{
  "crop_scale_min": 0.7,
  "color_jitter": 0.2,
  "task": "denoising",
  "norm": "batchnorm",
  "widths": [64, 128, 128, 128],
  "optimizer": "soap",
  "beta1": 0.95,
  "lr_schedule": "poly",
  "final_lr_fraction": 0.01,
  "warmup_steps": 210
}
Rows from block 5, named by matrix and row number. Rows with one number belong to one channel. Each number is 128 + 24 x the weight over its row's rms, rounded and kept within 0 to 255. All counts start at 0. Numbers have three digits each. After the name is the row's rms in percent of the matrix's.
# convs0: first 3x3 conv (model.decb.0.0.convs.0.weight, 128x256x3x3), inputs 39-51, a 3x3 kernel for each
# convs1: second 3x3 conv (model.decb.0.0.convs.1.weight, 128x128x3x3, transposed), outputs 39-51, a 3x3 kernel for each
convs0.20 081:179144108157126130122111114123155159120133126096117110106133136126105117132136105093128121102111132158161144154139118097114099113143117164151148143128120157114120133110113135125128110125130119128131095129136111149142104140117147141141126132122121145098143145118152131114092100133083101161104140160120138111126124116169178133108142146125120127143115123
convs1.20 083:131149142123071112136118146115125119126131127056145114139132150122112111132156121095121146103094152116138150099081073113125152115161100151114148129113099116111134133168159156140131134111093128162156118140103135103078166098145101118163134130134119143138133133131131098117141125129095089122104083063180138159147110107130102114130093132122135144143106086
convs0.21 100:147131083150132108125157135111099112074097130113104091114117135107128142122111143114151162130129123126112117134122127142140137112097086147107096169152121162149122111133132131134148131151153132131150125114134135129121175166154128193133114128144134130147115138135111132116102117095140119095131131124109099104119124130128093117142147138138147150140138145
convs1.21 109:116129103157159106157139152122119110126119121111139116134149135088150135181147121130137134136140102136147103096122100135177159117114101110139123115111098137129178108180136127189109142170139112124142172147129102135120111129139146126103095116122142130126119113121170129139130130140134171140149125145133141145090123138171112095164122151154132118123104125
convs0.22 077:100119127127126127122124157141127150102143117144141137160152180122133154139145123124139123137154148105100115123126138135147124160162136141111171130144131116128137139140129134134142123167159139148150139140118141144125123144138149181165094111115164110138131107117133139168156147125157112110138108113139090112116130101092117099114141146141143150123141111
convs1.22 094:134120114115183148152142125146123164147115126145109137128139116074132126102119090187138162080128147112121097141129144185175203171135145125124138120144188159167126151146135090091169157112123145113144099132133137158123130156131143117103102146089122094111099142106113149139154163174142142097138146123098104116104177131147139122104132112110147105115145147
convs0.23 082:152141100123134101117123094136123140131129105117126124138130129117100121080081090112114132114141131113115112127101146112095107162145184126117104169131114162125136129149123122143128145154134115134135111126125145146129142121134134135142112157145136118141128123138108147165147137127137126116143128131140159123124140135137153160155104121137141152090090105
convs1.23 092:138164138122133131146160142105163156112117098152131149111073141123148128128096115132101173147135102116122135135141156124150157152176128101138115130119091112131105125083129164140116117074155115104125128144147128153175127154125137109111124183120118129112098137121083132108140132127140138166150117124169136108091150134141130168133089122097111118144129169
convs0.24 097:119122146103116125103123147088092089100121113108109125168126159137104121147105138117138146131120126140111113103098123129135119132156122168113125136151139141111126137144131136137123132143143129136122138132123116124117105106140114139128115122108141117163134129138133125135167108132147061096120077073130103108105143124131147131120147118109143136116105114
convs1.24 086:116146121133196138120150160110157107113128128134122139137094139108107150133129097149116096118155169126145104144133167106192122137176141073087137134177136149136128100100120128171110151133098139130128131128157127137136118138150144172162106156143181094139173176133168124132126108129119174110112132086138117107090153157120134156104119140141161167168191118
convs0.25 129:124104081156153099144120095137121127116101120164147141133143147111120128133140126112103117132097130151133102156153137141144128088103130128160139135134121123134137136125130120115130118117123110129128127142135134126121120141126109118125134123127114142130130131129143142123139114098121136106122097097109131114109106099115088090105098124132131134121153118
convs1.25 117:112140125097103102105116118132122132158118110145155130135116132133166131135159115162139146149190143151175105131122105136194120119132108136106122092175152129142109116139144121192209115122086135141133135051057169124111146139141151114087165154137115150126189122105143157157139169143131134097121145121108099121125229203085147118123117124122148111118123121
convs0.26 086:120137147128163173100097106124106131117115102106140113112127108111140097120127127118133102108147132155205144111168164106134164073069107119131126110166109156149114153143169142133139137126152124127118127149120108130138139121144124092144117113154148154136153177132156144124144114123168138118130127085117115114114159098111144132086112088126172109152221137
convs1.26 089:129140120110085135158104176141138148124215162147152097102134105172134143124133142117128107132142167118177156135144118110118148135106111120143117128089124148149130150126165092136097133151147164138149133090102163165157133108134113108145124109112166124126107149132144134111107113127119079111104145124164133162150091152126163147125135126110189121107168128
convs0.27 093:127135128124129143128127168092098058105127105112114111136152104127116094137104111145122134140112103175143100124095143125133136149125116130136116154178106151166142116106116101116122137133132179181150170138122146109133142161147138148153105125115155137139130122121121120149103136138107127133102114133138163121111186120098149119151154170132108108127145125
convs1.27 095:159116141127179103133129154140116127101088113131122148140129112108093144151163149154156120126121106123129141108105150122160137142103158132091065147142120123161135108135129130163101155138121127098127143080144135109158101180151132179100130123114106104128086128116118138151122096090119184108123104112124110135126109144136136157119078146125119145119175126
convs0.28 104:163128145180146164133109138097118116076117136103124122125104116112112157107114158124128118129116120105136150149127121140133132131099145133109116124093131120103132153132124154146125136149134136137155106137126116132112150105126099123138147105136122123131112116121121129133138130142127129145171140154136124135130130152135112128145146117130158140107125140
convs1.28 111:117139144128125136152091123137114110168129070117120111131129120178123114170142096131119110168125121149099102145118150120111118141130119132163111145149134133116115141132125193115096134137148122119127053133189122130155111118135094126156106133150127151141128128097163084084113132120107113110111174121100129139167112136101126136116160135155164114117108118
convs0.29 106:141146136153137116144134138121161157098150117124123124107084129144130105142141131123119093128142138109127114141138135126133136151151157124122119159144140134115093119113123119121121140136133121144110123131122144137132138170148147176127121129117139163144120153142110134145142160140129128135117096121143130140121150137106128149139111112131129145135134145
convs1.29 099:162143134136207162120077201132119096110104105126136147130127144156135146141155129089132129124073126120098114132141142129116157115053094117138095151161149135086138112080143146189138111157138109138143111124136144108112127138132109158152105178113130118124091105117124092119105157095136127152098060150114126138129172137098105146128150113132114144090034131
convs0.30 096:129104101151122080159162114150125126144147139152134144123119129130132136126127116113161119136134140113095105141112105140140115138139149204188124176184122095105086148154142149151144147157146100093114114114136112115122088131121135214148148153133130096126116114131127145152156177129126150126122127130132120131110105112139105131118157130138129128121035107
convs1.30 093:109154122104163108135112126125126150132144100113134091107153127136130123130132135128135121124135125145152094120136131130156094139145173114108122101149104184128154104154095167191109120116119158139114113145168139184164126121123150117129139139168121130130128178119193152141099096102175076150138121161093121120149144131120148151114102135156097147141168151
convs0.31 090:123114122128140141111120132141130133139138156119162156109129128127136126110122119112118131150156170114108116131159128118152137099146141136106153093074115115061130131131129134139134137117118117131141116130121101125131128138121139130125104105127109146132131130112153156157163119130168127110154127112114119131137131128134119135133099136122106144139153162
convs1.31 092:139119121149082105110162099168100124144212115119163162101132138149121124153162096092106120115077108132063091141092120162113143148112145142143105167122108134110155118118143160079110152156107113092154131093118143177111134124105113105121115126149116147131129143085142148112129127130135142118153063107116097110166074097125205181124135117131148103129103112
convs0.32 091:131116140124106119140122134138167110146201125114133119150131127139138124132138122073057088118135099154179132128126159113123150141134156140118138110170110141155146104098115118097099128111116071127099132150105123125105143109138101039071146102117131122129106166140102131140148171151132117120099107115125101114122187139127120125126091120130158112101136118
convs1.32 094:148091140116145113126170130124117161168134089117143128140116123131053163145134116120120126121119160149127135125131150131105144100135125106131143159058130120121130115131126107148118141118111114129149123077150122168195132139104141108119128136143124098132110186132105182124112115098127210131115117143106133111116161141133157126121145127138112138136097070
convs0.33 109:113095106116113095095117101111143110124141107113162128123105120126092133103080116152120128125078120131116133120115125140120120140137135132164094125160113138148128140144134131130133135124121128132114145170140146146108165163146138116123123154148131135110124125112135126129162157154135113115101083111140136133116127137133144137149189147103138108144153117
convs1.33 103:140144119139122139122081131127127140146102141150113117154121136103145121144163135133177140138174179123110095106085107110131106181156140086080089113128136134183141144115144128146142115143117126182129142120117122078178123087130109132099167190147139125114128166127123189137115068127096130113139196161118127118111124119151143162114125141155149106145174122
convs0.34 114:120130124124143129107132145160179170137143148122125124126080100126092109160135145123184135135169119091100104105112132136175156131147133119059146080041089129084155131125130119120117132121121114100106127119118145136120088170140168255167122141105155121140134124131139144144134136097139142133120139126138160165145162128131137134144148129125148126129132144
convs1.34 100:122151119122145118142152129156121132112120113143125137148136109143097124110146133158136119125130117126137128116092125096147143136102140115141132117117116158101125143131142131123124113127124140156138128127144175142140145145142178056098139093112129104123127137112100131121126141108133175128147172120104137112138116129168128128137089126107174137130120101
convs0.35 112:133117121138121125127113134099091106101096105121098107112100118117138138127127134137132149107134117105151081123120100148155105137137122145123125139124115134127147124119116123108117153134123150141132140119135112110128138154135159193175105131143133143137135137159126123129151122117141128125135125132105132151108146125117131127117110137120091116123140131
convs1.35 101:105139121115215127135169120135109157165167126113163164123133125137139127118119128153122126114088104146124130107146164163092063116130129132155133151102077127143103149149143084136165131075137153142143139163087134136106132139143141095129119144099108126106149168078107139137121162129161169101141123125142091094116087127135111122128157141119092108125121120
convs0.36 083:150130127131131138116118112121118104120110073143123093119124126128138138087131123127154134137122119112101102117190181103134131109124128117183155127157125135175130127136175140137150125136158115126126118128120133150141150124151112125126114118110135116145127114124116119134128138125122163147135159139125122114141135142167136140103166108134155145106112105
convs1.36 094:071111114073121104118156115164113129148135143148144139118181140106164112105105119109121106126100122130134094131123093117140129139110092102121147139140108130162159164148148130149090133148143125092103149133104099128105135115125178126119172180169166139125128133131112156099139114154105120101154164121133186110128138130104098117131122127104077090116148128
convs0.37 116:109118129108111117118145150150145151143113125153141122109085097127119108123156129115129126139161106099157130135091093130122128130164168137113135101098122149143153137126117140139138142142134143137153130095141121112135100142141138168164124139134108114112108107121133144135152143139158162135115127119110112143133150145151148132123120143130143140138157130
convs1.37 099:127121152092163172153106141125110071126045088099123081105092130098135137151141124150146129143151140097088117130139125139156126147113139111118133134150127130141133147113122121144125118094134122122111097113111137110147152132161130142100101142126110123107107112131100099138117169118102242100108158112102123106142116114131096135152136123166156095133152119
convs0.38 096:124108134136124114133127108138120135119123118124135139153174131143179137136156157120117121130143135114119128084144134115119089095106109115120102155172147128149118139136153135142142151153155162138134137128149129131137143103165122137106128133138144132126112111132133129130087106124100109116085100115134110143123091084122115118141125126118102125142153116
convs1.38 109:132125124112118130129140133120112143106164162139111119157105089121121131128132146113161121117158122123097133150138139124076089135120091113095140132143133154130135130141119133144160110154151128108132133154141142147144124130124160101121131107153131115172109176160125110122120183099104186114137167130131119113095208151102108115112125134120143091126103087
convs0.39 106:109135143136169112128151116122128111129125097126108100080107114087133143117136171118120128135121137120143139133135153140125144122106116108126125139137132135133120130122128120133142127131119173124130137138142129146127134136167113111147137143178116141141130134133108126117134122133116138153130130151124129113126141147135105127111110127143100124132068111
convs1.39 114:100120136075159170123145142138115119161139150099143145121103155138116103141135124160155118131119135127133124141114099106079122151115151112146125149104051118107147131125144134098114131111112113106138118123178129144131150103134137161131135162131113113127147159111115116119146155133192150095144113143103157137164132105136099106133178145178096000091118139
convs0.40 086:130142122146164141139158145126125111155129135141127135121135142128124148154154128126134136130130150098148152145122113126139124096138108147118116127131119108120167136138144117145161119144155188150147142118115179112113126165137153172135127148123131124132119120120135110122136112107125117117115141143125101094109089102124106105147120124130114127130127146
convs1.40 096:126116125169137085140093127113132128105047151134130146113151117138108117121116149124136147179182165156140114132145119111143119132150111115137117146152118105136106122151145144176127178143120150153163147181106141166151119146099123209100170112100158153119083166108113112132144137123113123102111105105164127128139178118123152125141140168153085151120140172
convs0.41 089:140122111124133120123117124141127108160120119100126132139140131128118115123128132130189170089129099138157140154145142121108097162141111149131113136165128130168128121147157115117133131150128130117110154130131131131120160088132109070124141109111116099083139107115139117136120127125113117111092114114114107122131104131161154133137143128123138131109126099
convs1.41 093:129120133165167125143103146143126136133101151148125148132151109087114144139089115112148129146141152138138117113154148073079098142102129112125160137070137127114126135115166151137129141164126106103155155114128155177132128138133107123172168086126121146154100159142131089146136084111165144128163141119120098127116133135121118109099190141102085145132116112
convs0.42 101:139153140103098066153136109121153139108112106115127129110160116115112105105098116117029078028000053077035108139135131149144125107108119105103122134131118134085114113124130135117126126122108133133103121145101121149111118142142084027070167108146135166116119133109123139126157148155110124121128132116138172144139152136131104131132093123097076115116095098
convs1.42 099:126098119128139153140087095131122129108153141122179119116094105133077155129188134121167104084162122106124108105133148131166123130200122131091128140110127110148126141100130159116140148145122125133147143128134092109150122119124147143116116121155119113130104124130117161181159145125146130131107111133122117129112088101112204127105083135117075130120178142
convs0.43 113:159126116138118123179132121110132162143127143111089103119108104120120120118124119137136110107124118140134150121145136146127105139128121132143131161151124144137106136138152133142130122139123112122124133121132118137149106116124137125144135123142149147153151142148124137118130093102125116129142145139129099103127112104111101086113163130125149135113116111
convs1.43 092:127160155138147068146113142119094126098139122114111117124169131158174129142127127101133119105099093161136162123127119104103152115154137127143115150131124152137134099159108142044139163165135140131142130150167143157134115103145119120117174074123169131147116125113121178148106044092084103127140194081124088137111152125141204111109136149141154149145128128
convs0.44 095:131133138122115122106119129143151154135116107131119141108118115125138138129127134129135121100115121143173135124133115126130092139164147123122154115113122149133158120112125114099115146118136119158117124150132115135097128088107167156145111132121132130124132135132150128130132133113143138124104139129140152135121114112124131144131161121118126123124142114
convs1.44 090:115138147139153086108119121122113077141090132104097137120156146127122154135116144122082135125067097121111095057067094152142127132119126131163082145099098137108131121108146119100181119136118144107162105133083115131110117069087131081116104097130120121110161156127148146116140145120126223040098124090111142110129147185105189162117132125151116164103156176
convs0.45 117:106158134094147153106137104115101094128121119115127115139147117138138147115125111117129124112122130141135139124163146085095080150147098114157132086100118116157107128146162113125120111110104142128150139115135130102128121115121132120106141161113139115125142149132153154131130130130133150138145146133147125140133100137147186170113124122138112124136106132
convs1.45 112:106145094165126115150114142129137124130111119103124126130132173108114142090112114130159136121079114117138126145186136130141102101141137124142141171093146170094144135124169109080125108138089122128124109118134114168141118098140153122128115145157138094155133152146165124149125111119121095150092121114117126149132079131140174103150153100121116116167165140
convs0.46 086:121140156111149174102124149140135124139153150133138114134125094136121122110137152134121126125097116157145173147163153113114118135115104109133130174164129142127123094130123125142142136152134125124113162144122141122084112129166115100120113099111167125132157112134148116119121127132110124137110103129101101119117108120122114122130129125176132135117104119
convs1.46 098:131132161101072115134095145146082144128154158158131143082110121122117126123084131125129132093126139089157155110118135073153090112118120116161136099106095157104118109130166123093142126135171153120117148165123138118123150156144134171147155128141125142118166150126101135132135124143146133145139139108119150113161134148122120122111155163109118138118128127
convs0.47 113:140119142109121142117136121125135144112099127113096113126117135136120145155146156137165140141164127140090130125149105115119114142143133148134139124084127123128147118121111150136140141148141125109123149136134141147122130129145120175157136174158134163128154154159121145131106122115138150123140136100132128134127102111118110107145130122137160157126107104
convs1.47 107:141123098120137131132101130121141152139156156125121148130157110135203126126078089135133150118073158175151171135124127109132121131083149109139108093128130132101137131113139145076118136126128132147112115199155118111110125113138117082137125077146133156141134132146114133133098113121124147130128120097108140100108044127150133106127106122124170115122102158
convs0.48 098:087102115128112123116105103151163130141155148133143132100067096108101131135141135137134132111127122123134140131115117154127131137136118138149124154144124114169143110104113123113120132124134118125121105126109117099098163138171143131107117115132114109111119125109126150134152139150141123121157119123137169151129137146158160155102111132114105115118130095
convs1.48 099:101148141172119135121104122131102122140118145135113157130131141127125167165142105113128109164179169102161096134144139091095071102133140109145105174065166126138117143193107144171167120085097109159158128155121094107128141137142090154118112117132138146127121113110132121143145198145141132128126086112124102123133059092138160149133142093114134099151109127
convs0.49 094:085098122102111161091120147139152155121123107107097090135139120126124114136156159097129143115108127134126122103066080144116115144144145135134108113127102129104103131141124139126136129143128116132106106139131117143113126186161114117095126113130156150158131121145158145145159107114120108103139118118134173154146139166171105147091111137125113146095074118
convs1.49 100:132146135120083125133112109132122124131160107084159124116128153114123141134109122123097090102089153147113127123082145139129118144127138130135115143132142116117136103100109145121140087143118137163120113150139149142130151128149116086099141147172130079113119133144133092125107130136133153102139123120145139127118124114135133141112140134110126108148147112
convs0.50 106:138120120143115127108094117136145139150126123150150126116121111131143141123129144118135140112095106118135118127178144119126130100083114125118130127104126145105117154135157130124145137126132102140142096128142105113117122137124124125139116142135125128137124122135136134134129144142127187185125157149125171111144143139116112121109125103142145124142139124
convs1.50 103:126116149099069129152080135125120141099157135143142150114122156169155128148151171139113126151162124150178162146152112124141097176118107126146155119109145124156139125146127141136152121138152139099117123155092139069113124125147149137149112192118173108139057109104150105118087080159107072089128097126095165107138076136139149142118074146120063118104113123
convs0.51 099:112096094114082079121114104129137138119116119117106133119097109137137147143158153138131127124083121124129115103133123126138127130157146137172122133137104140146110145144137123126110152134129142129112147123111116111105121107112112107133115155148162173138117111125152171146131087118132130151123118135139146128116129113135145142121142128124084110102035082
convs1.51 096:085094133131126143138183133119131134121104126161141169108149126136159148115099136117055113167101134133162107147135154126131103098103141119149142128135162114052082124118085134151163131096130156107151145128128142160114136149122134091158083103106108113147122077103122084121126150159112146132135099113133082108139103155120055100106143151124091120107105101
convs0.52 102:126140110139117121094109108112124110125127105137104103090101128089099133139113136124091133147119102120138128124104106126129115132138126118105113123160124133126108150145149136132134136143135143172154131121135136114120123122132173160136120106112147135158127138139135144121124127107150160111157144122116130145137115124150127135170162131149143163109100113
convs1.52 093:141129147155103128160135125098125151098074113120150116095091100123136151110117113121156117136096108124122118136098098132092101122187107134135146140120152167157156090112131077203172136091104139142156155166151096125136091150139111163171120115104133138138137140115138144136126114127154107112149141190102113113136116139101090107109081144129053124122126150
convs0.53 111:103146161095151155119147157133114112191143166139128140118123132163147138144120131097124141134101120152113094155144147151142156130094098124153117147131126137123121118123127126141113107130104149127128131114141125099125123118142173106165133115155148132124144109096134094103137132102141136132119122133127098109148110145126097122147150107131115135116090133
convs1.53 101:097119124128145143127096116144105114135147120128111149130097085064097113116153142120144113193143108117136103147114122116077120110128120127141140097113108134095133118130128167133085141148112074130108129106131110139126136110118127128121128124133123125143135117135157090146113155142135113114120142120135156104178103083148100138107139130087162164126119127
convs0.54 093:140112135149130142162136156112121109163133145111133153099115132131129124151135136105121160136125137157137111132136129164154140086129086126116115146123116139116115135131126109134140132127131153141138129132125117114112105115144100078139090122157132133115114111131136130116166122125157148149156125120123127108162126113114111114113100149148098134119095104
convs1.54 103:116119133090094109118135125121144118076112126144112126146120121192094119165120095118130158111125145103149132146120121129139125127106136093105111162109141136117153129096152187119173091144146131138134070174080130131124137133107163119126117125127121121125075110134108116155125100131141103134141134138131146105154082134170148127122114121152078126126090144
convs0.55 082:138130136134139099130134126126128128109154122102126135124123134140147143127126130121105114105147131121188149149116085113122108113158123159120141178181160144152115136123097146125105154132144158167156114126168093111144157139148139126141133123122133129134114128130139124139129140128119111070148123098113086114104139109141124098138148140138134117133125125
convs1.55 089:143142071111095128155101083126125116146136150150174156095141115126148161127110122124122101168112139134109133141112140098148102117132118110143144128126115117141167158099100135142121127167118139100134108129121145168150136113116109126144155117113139119114108142143179133148115123123089156127108168109188107143173113106120162117115111122147141138163150123
convs0.56 103:145122112161142112134118108122119135100103146118096113104104135130113147131102123138138127126120111148125135111155130119127127133104114140158108157146162144138135132140127128130144127144146143122127132117127130135138120135122109073115122112137127145128133152141127140133129116108083073076096088109116109106107113089122136111128135122151157116121128133
convs1.56 103:136140150102158148115109166138091148114171156110093130121126096122111123107110157119152096167069112128169128146117157131103101145157154126154123147137130120114118074113072187078122112130113132117128160182173091103138143098145155115072163101136164105146147085120152146146143103147113118119137151152111153104142061089132141115110131132117123175084115092
convs0.57 076:112139128110127110136136107137116127140139167119137167126141131132166164092127147134115112139121112143145139110148136140139137106116132124136151114118125127123115109104126113114128099117114157145139159165145157111120097089086126132125131130124120112147118105121130130110144143103114128091129107076135143153130129126136142155161131155137107131122124129
convs1.57 085:173127123099113083128091172161176119160106137125143093129152162121106127115134125102123149145102126116148196103078092132136112104139114128158108144121103119143093111128154114148110122112126122118108097141153102139131128102143149162159126123106102110115132139140103116111104125128138126150084081073149188101181111130142120060133123078143119094180139129
convs0.58 113:109140148134154170142143136118134146107116150076122125129120131112135153110155144125115144131114137150127112114166153145124116153107136136130124138136137138135147114138122123135130123132131144112148157120147153138154141145131130120149131134133118136112120109131100115114149112115156134121113094130150138111133121137139122104127131120117121126127123134
convs1.58 104:144125099145094065187154126172130124104130064125135151116113134128130144122142119107133103180164109112136099147113122160108118115165124122140127131080126123118126102130150147098160131120125150121094153152094168128124134115122097127146123111125092145109134174082156090096164114114171139080157138120117128130085118101110136120129094095140114070141144131
convs0.59 103:120147141117123111149143105121133140111104120122146162134153124109134116125152105144121128095078110125127161141162137122126134115126148110149116122140109104133094130128151128126141137117141107100123096098124122115138140121132119113111133141120149162144132130128140143154142094131133132121126123128169160153125101123183165164108071108084053107060063097
convs1.59 098:110133125128163102117130132173163135126157116137116114116147119119144141109145143105157122160155091095128101141148129113118103108096111136135100144117128121109130089140105140105124120170135107041140160131139100173132155155091109126114125122129128090136103147118129108111134192126148179139078071092116110117096098141144136136162156130141094146094041083
convs0.60 101:137110142146116145121110141130107125137135121132123158132125116138151133128135110114093142133120137121083105105101127107150152118122124141144117148137112160140134145120122142137118108117111132117108121136115112138121141114156112125155146135139130129126127130139118131124137135143114114138103107130158145118132151113128151130107108105144113135112092103
convs1.60 101:065088122146129157153151099138139130105161088092156125161093082125093141139133135085110134118089124122095150135108106088124164118155097113115116157142137132132151155128115138075134117091117105100147155147129104097130132157128108093123103134142124128113109130121122124110127125145173112112134093134152104151125110134129109102096129142128127155138147131
convs0.61 101:150113127166141116158153142104103082091097096089086105115134146097130158105109137127141143135130150145142118110138151118160146108090102148126113135129135111113141121122134119120134125137128174131148128115148132107111120120129110137150112137106124120163116134155145150140139114146122126149108120142113158113118164165120123123139175135107135138113101098
convs1.61 106:122105140076088120112116134135151130128133132117103150142090069082130095123135127123129124111133082099145111112112138154138151120114164101159127153136119193144135139106168124133106123138122119146112112117112128133148133118143183128085131124143133121094103129093064141150158094127111089079131119153148120155119142158165123109132076158153100129140149131
convs0.62 097:121130116148130151112096123133149136117100114093090125152126142126109103149151137104136121113115114155142132133158151135138127094145132112133118133160139132128127138122126123125122155138134122137105129147138126130116125144139144099123157145153131121110132120104152146115144143156118134130123125140149172140131161148128127130137119152113094122145128118
convs1.62 099:114112145100113144109131127133130131142127135123220139141125114108142112114100094094090143113101178146126135126134132117155082126210185131097103165106163061072084107114108122116124115155140159179106149123121126113117104122126155123112126072134138154126145134099135155166097087134128128124197174190134122120148115122133223132113090103126082120141123137
convs0.63 089:110113100117146127126122119118116142134126122156134124098108121108111135134144144112105127130142118077111123093140156111131141133137160108129109131158143129123102139126106138149137116133136142129133149107136127096138164152141138126122139153148134147151140141144116125127164133157119112092117095109150152167125128109119126132119094125150116134104116106
convs1.63 089:120134109105153139155114130101150097108086136124142083125139136133112146125086116099097105096096134139154121151152138076120125153129140140099186138135159144141130095096122127125148124112127122092160162128147124152152152171122110093121156131114131143112122159138123127091083118138099142118106118122129080118092135162136096082128081158141137117108168107
convs0.64 099:123124143136087091152107105123120123130142118136112122134090116145093117200157156144146150111102119131108142129098103144150128139147120133078123110114085132104126137149154134137142133132139107128134121113107110110103117121108122149133133139117133122138139138140135136165133110121129043071127090111156155140135152138130147145094107130112116115123121110
convs1.64 092:163133130103164094144137162153113126150127105106149125141134136114141152151148130129146135107112104118101158138096115135141165127104126148143095133124104123126099114114120092181116120104135139170134107113137098147112109160099151191147113123118122111094113173109136119140123135121134123117122088090088115125173151157122166131117103179091127137143130136
convs0.65 112:144130165126132161129117129142126105156129147133120123126138129134118107108125116158115115107120127099125159130121132126121140175114109146108129166102144114101147111119128132134113119101121124129146140152163132125113124111117155100137129111134109112132119116155133121142132119150106115110130131152121106128143109143123120134177106096118087129075105154
convs1.65 112:135138114194100079145124109113146128138151113143106127131148113119119112130121123145120117135159137135127138089147149127155144118136110123129111129159178154108137107142121136114108144127111164132145163120095146127118093130132054095163131172139145132110124170097141113122101120108060106158117132144132132109163165113102124129101100158107110168135157142
convs0.66 072:135144145168167159129147162105073081134118121109112106115118106144153123134116106127119133156141148124147154134193133121140103139137090210183132188175127123141102139141157144148165149151167146107145124090114146145150129149184122144140101132121159117105133115098150131124134156147124144163143127177091081098128112113124141147146150108129106149135134149
convs1.66 095:134151167099098091100185176142150120123134129147077102156111123125164128123066107108137110061094115125152157112116112129172182132196194139121149120107142139152166132149131101105124121113118139123147133191133102136109126144095145174157115147107162137114125143118121147142118134110117164108142111088128089124132163173143117127113140141176154160138102135
convs0.67 094:128124124136136126122129132125129134151142145115115118137136115112102101132127141108093144100039093119110127133136142155155133126159152137152120144154155129143136156125148124116130122121115110124125109130117120128106149162148102113109144146143135154151125106129105125122148112142113106107142121099129163153113134157123130142119110131090086112125122124
convs1.67 098:112116123163109149130158126085156117138124156122065091134094110122105133130138104162166162131102118103132133116168129122151125126081110119151131123176147122156152125146149139164108114094115099113098135152146146151173143157125112152145138129115141114152116112140138101137175134085145129117145141135142176131139138080093061125179124156107138081137133124
convs0.68 087:141147140131135147120131101137102116138136139143134136122121112155145129119124125152166144108114135128115109142139140116132145114112117123103118101104134127115132118127143124121131139111118143128128116133128112144120147119137131145144129148105131132157132123148135116126130130128135143136149133149157151171154161161159171147124121115125123125094088111
convs1.68 101:118098112129110096151168102121162133115131155152112121133110139155131127128091108130145156128123151161149097140143156146112125186172162148130138144152128123181123135132093123088128132144102134086089120095135096088115115140153152159080134129129161156153128095152141115158124082130126144139112119158152070121113138143147115138139114173144104121129116169
convs0.69 104:123129118131128119138115127119148134107165119111143102146129169117130146149120130130128107146131122112103129106099094127115112120124126144106143135154169109126158142131123124135127123144134136127109158137119167121103102125111130148147117135133138147125124129112136119121127110112111095110116109108140135123127113126098096104135128101121134112129126144
convs1.69 104:133142123128141150088125082140098149111087093125132104076117151139135163130111109117128136141112109131135098132122120143131115120142092137134113142135090129162120123133149161188112132089114135145106101092126155115130124151126146176074142150132098109140164141100085147139134114131156178073148146146142124154136152106112142129138147135152136117126110148
convs0.70 077:117114130114104135109130110147109120155156152184132156119101130125129155144115138154123127149109118140140121126122107157138134139115124143171094179190119116131099141122129152135131141143138129157130151139117117105098125150164147136142135128153147142120140132102151131130158118109138138117108132115160113146131137134138125122115091117131137134115105117
convs1.70 084:128087141120121118123118112121127121144128069115116144171111170106110118147137089125156146130094029154119124142162144172166193093124158114146160126147135159096137127082141084158133160119132135138102130145186156157144121119092108154157100133131149118138108115106133160139075140152125158190099143109134122092149094119112113121136147138156149133161105094
convs0.71 121:097127133096114130081127128091107123113131111121151110135155133128146133122160142139138124120092135118130125132194155079104110116173135114139145133126133118155152145138135109121127123108117143134152120119138115125147134163146140145133144132118119103125150129140134127128129128116132153141134140124149143157131150154162151130122142132129108115111129129
convs1.71 123:115109125132140130120193139155120146151096121143149118146156126100153152129109134114109117136131131135126112138157128136104100104137144144132144130101141147116105129171113140130100138092134135118083135143138116184173122150125153102110160028142116127121110122108137176122105019132128051139122150136124090121100131119128184138107124143123187127141206131
convs0.72 088:144170135123137093126139094103115117148144136153143143130154129140170116117145133128121122106099108139142109112182122105097077164226158118147125140134141112136145147145146153160140149138132128111118141108115119120126138130129163146134153128123121141139124163156129137140160137147154110128121079103130127120123117119122134145134104115117083110133077126
convs1.72 091:156064137140085156123179132135140141148215113106079118128111152117195136095144131117174113135117100138074101102159114136133147085087162116133119135133113103122141163104153117078108107118119111116068101094140134186165122122112135076140109071075136117103122142124151145112093098119108143153165130129110107139146160101148108111120147113166130128149148167
convs0.73 114:128117119144145146134132112118114114108093096132119094118134125141157122165136101152171107123136117109094142146147112138155111109119115118096142114099145159124154126131126136136120135137133146138124126119129108135147115142133151196147136131109117121135102105126122112142142109107155139124127142134130163151107141124127129140126133122121129095138179127
convs1.73 097:115094125145108134077083071129112139128178109119182146138119127133078140154121104139121094125146151147096102110083119107181129140162114112136119150098159102122146154127131123128165109126116138126110141104131133116128111128185095126134149188126127138121105171096119102135137114158096099124125137123150134111173031113138127131091152123085197132161118125
convs0.74 104:152109132136117130127123142144168134090114089124163124133117107114107093102100114127103109124048121120069126136128128146159158103112152116149146139136108107123125144153131148139124114097118131148126135139104104124103121118131137131161152129150124133139132136146144129123113126135109087108151128140159145140145115116106142146112175140109132100126180153
convs1.74 102:112121117118096133118122136075039129169115139137144106140079127121124154137119111123118133144137170102119149138129152114161134149141132103114143155158116114151160136178123105132127128090148147193158113121112135098114131109134111137092126084119090157137121136146121154106096091100148104112157143146136130117078135130139138130130085126128180134146174156
convs0.75 099:139132134131111143125130152109127118099064111106069110123107096121099098118108141093124112123099128133125110139112133148135152123118158154119122100069123129110164124120126124132116138129110141134136145115121117115120132112129137085129129106153126144138148117142136129156143114126124132144128139159119134131128116098122119117153149146142122109148140081
convs1.75 097:131099142115155121130154167110156141126121154127103131112093153129143121158129097120180161097142120100148116171153115143083117146098176132152138135131130135152132122117095114071090111109165117126143107089144145110157147088094102176129122073151153189122116079164133130135110071130108161131158147113123124111117079146111108174116120144108167141136117122
convs0.76 117:104125118119123138140112111097107124139130114121140121132134126115127125100128139125146123116140137123100117153151126125146110101105094131119142153137136133136144147119122110114121142127134120159104114128117094132107160157157140166150129138154148158118141159142123128122128134145106105117087091091136118130100126132142134162099113114126130143127152134
convs1.76 142:147178145142128137128110109140071147153132154121127140132126141146109165138115154093132086205139203078113063130108163085110054125127140124150146199146162115132122149154137169148157119124182091094115173126119118126124129112161114132133108140190121088137103123090123146112139128125132132126117169119155143144121125150138123145143158101132142104115104124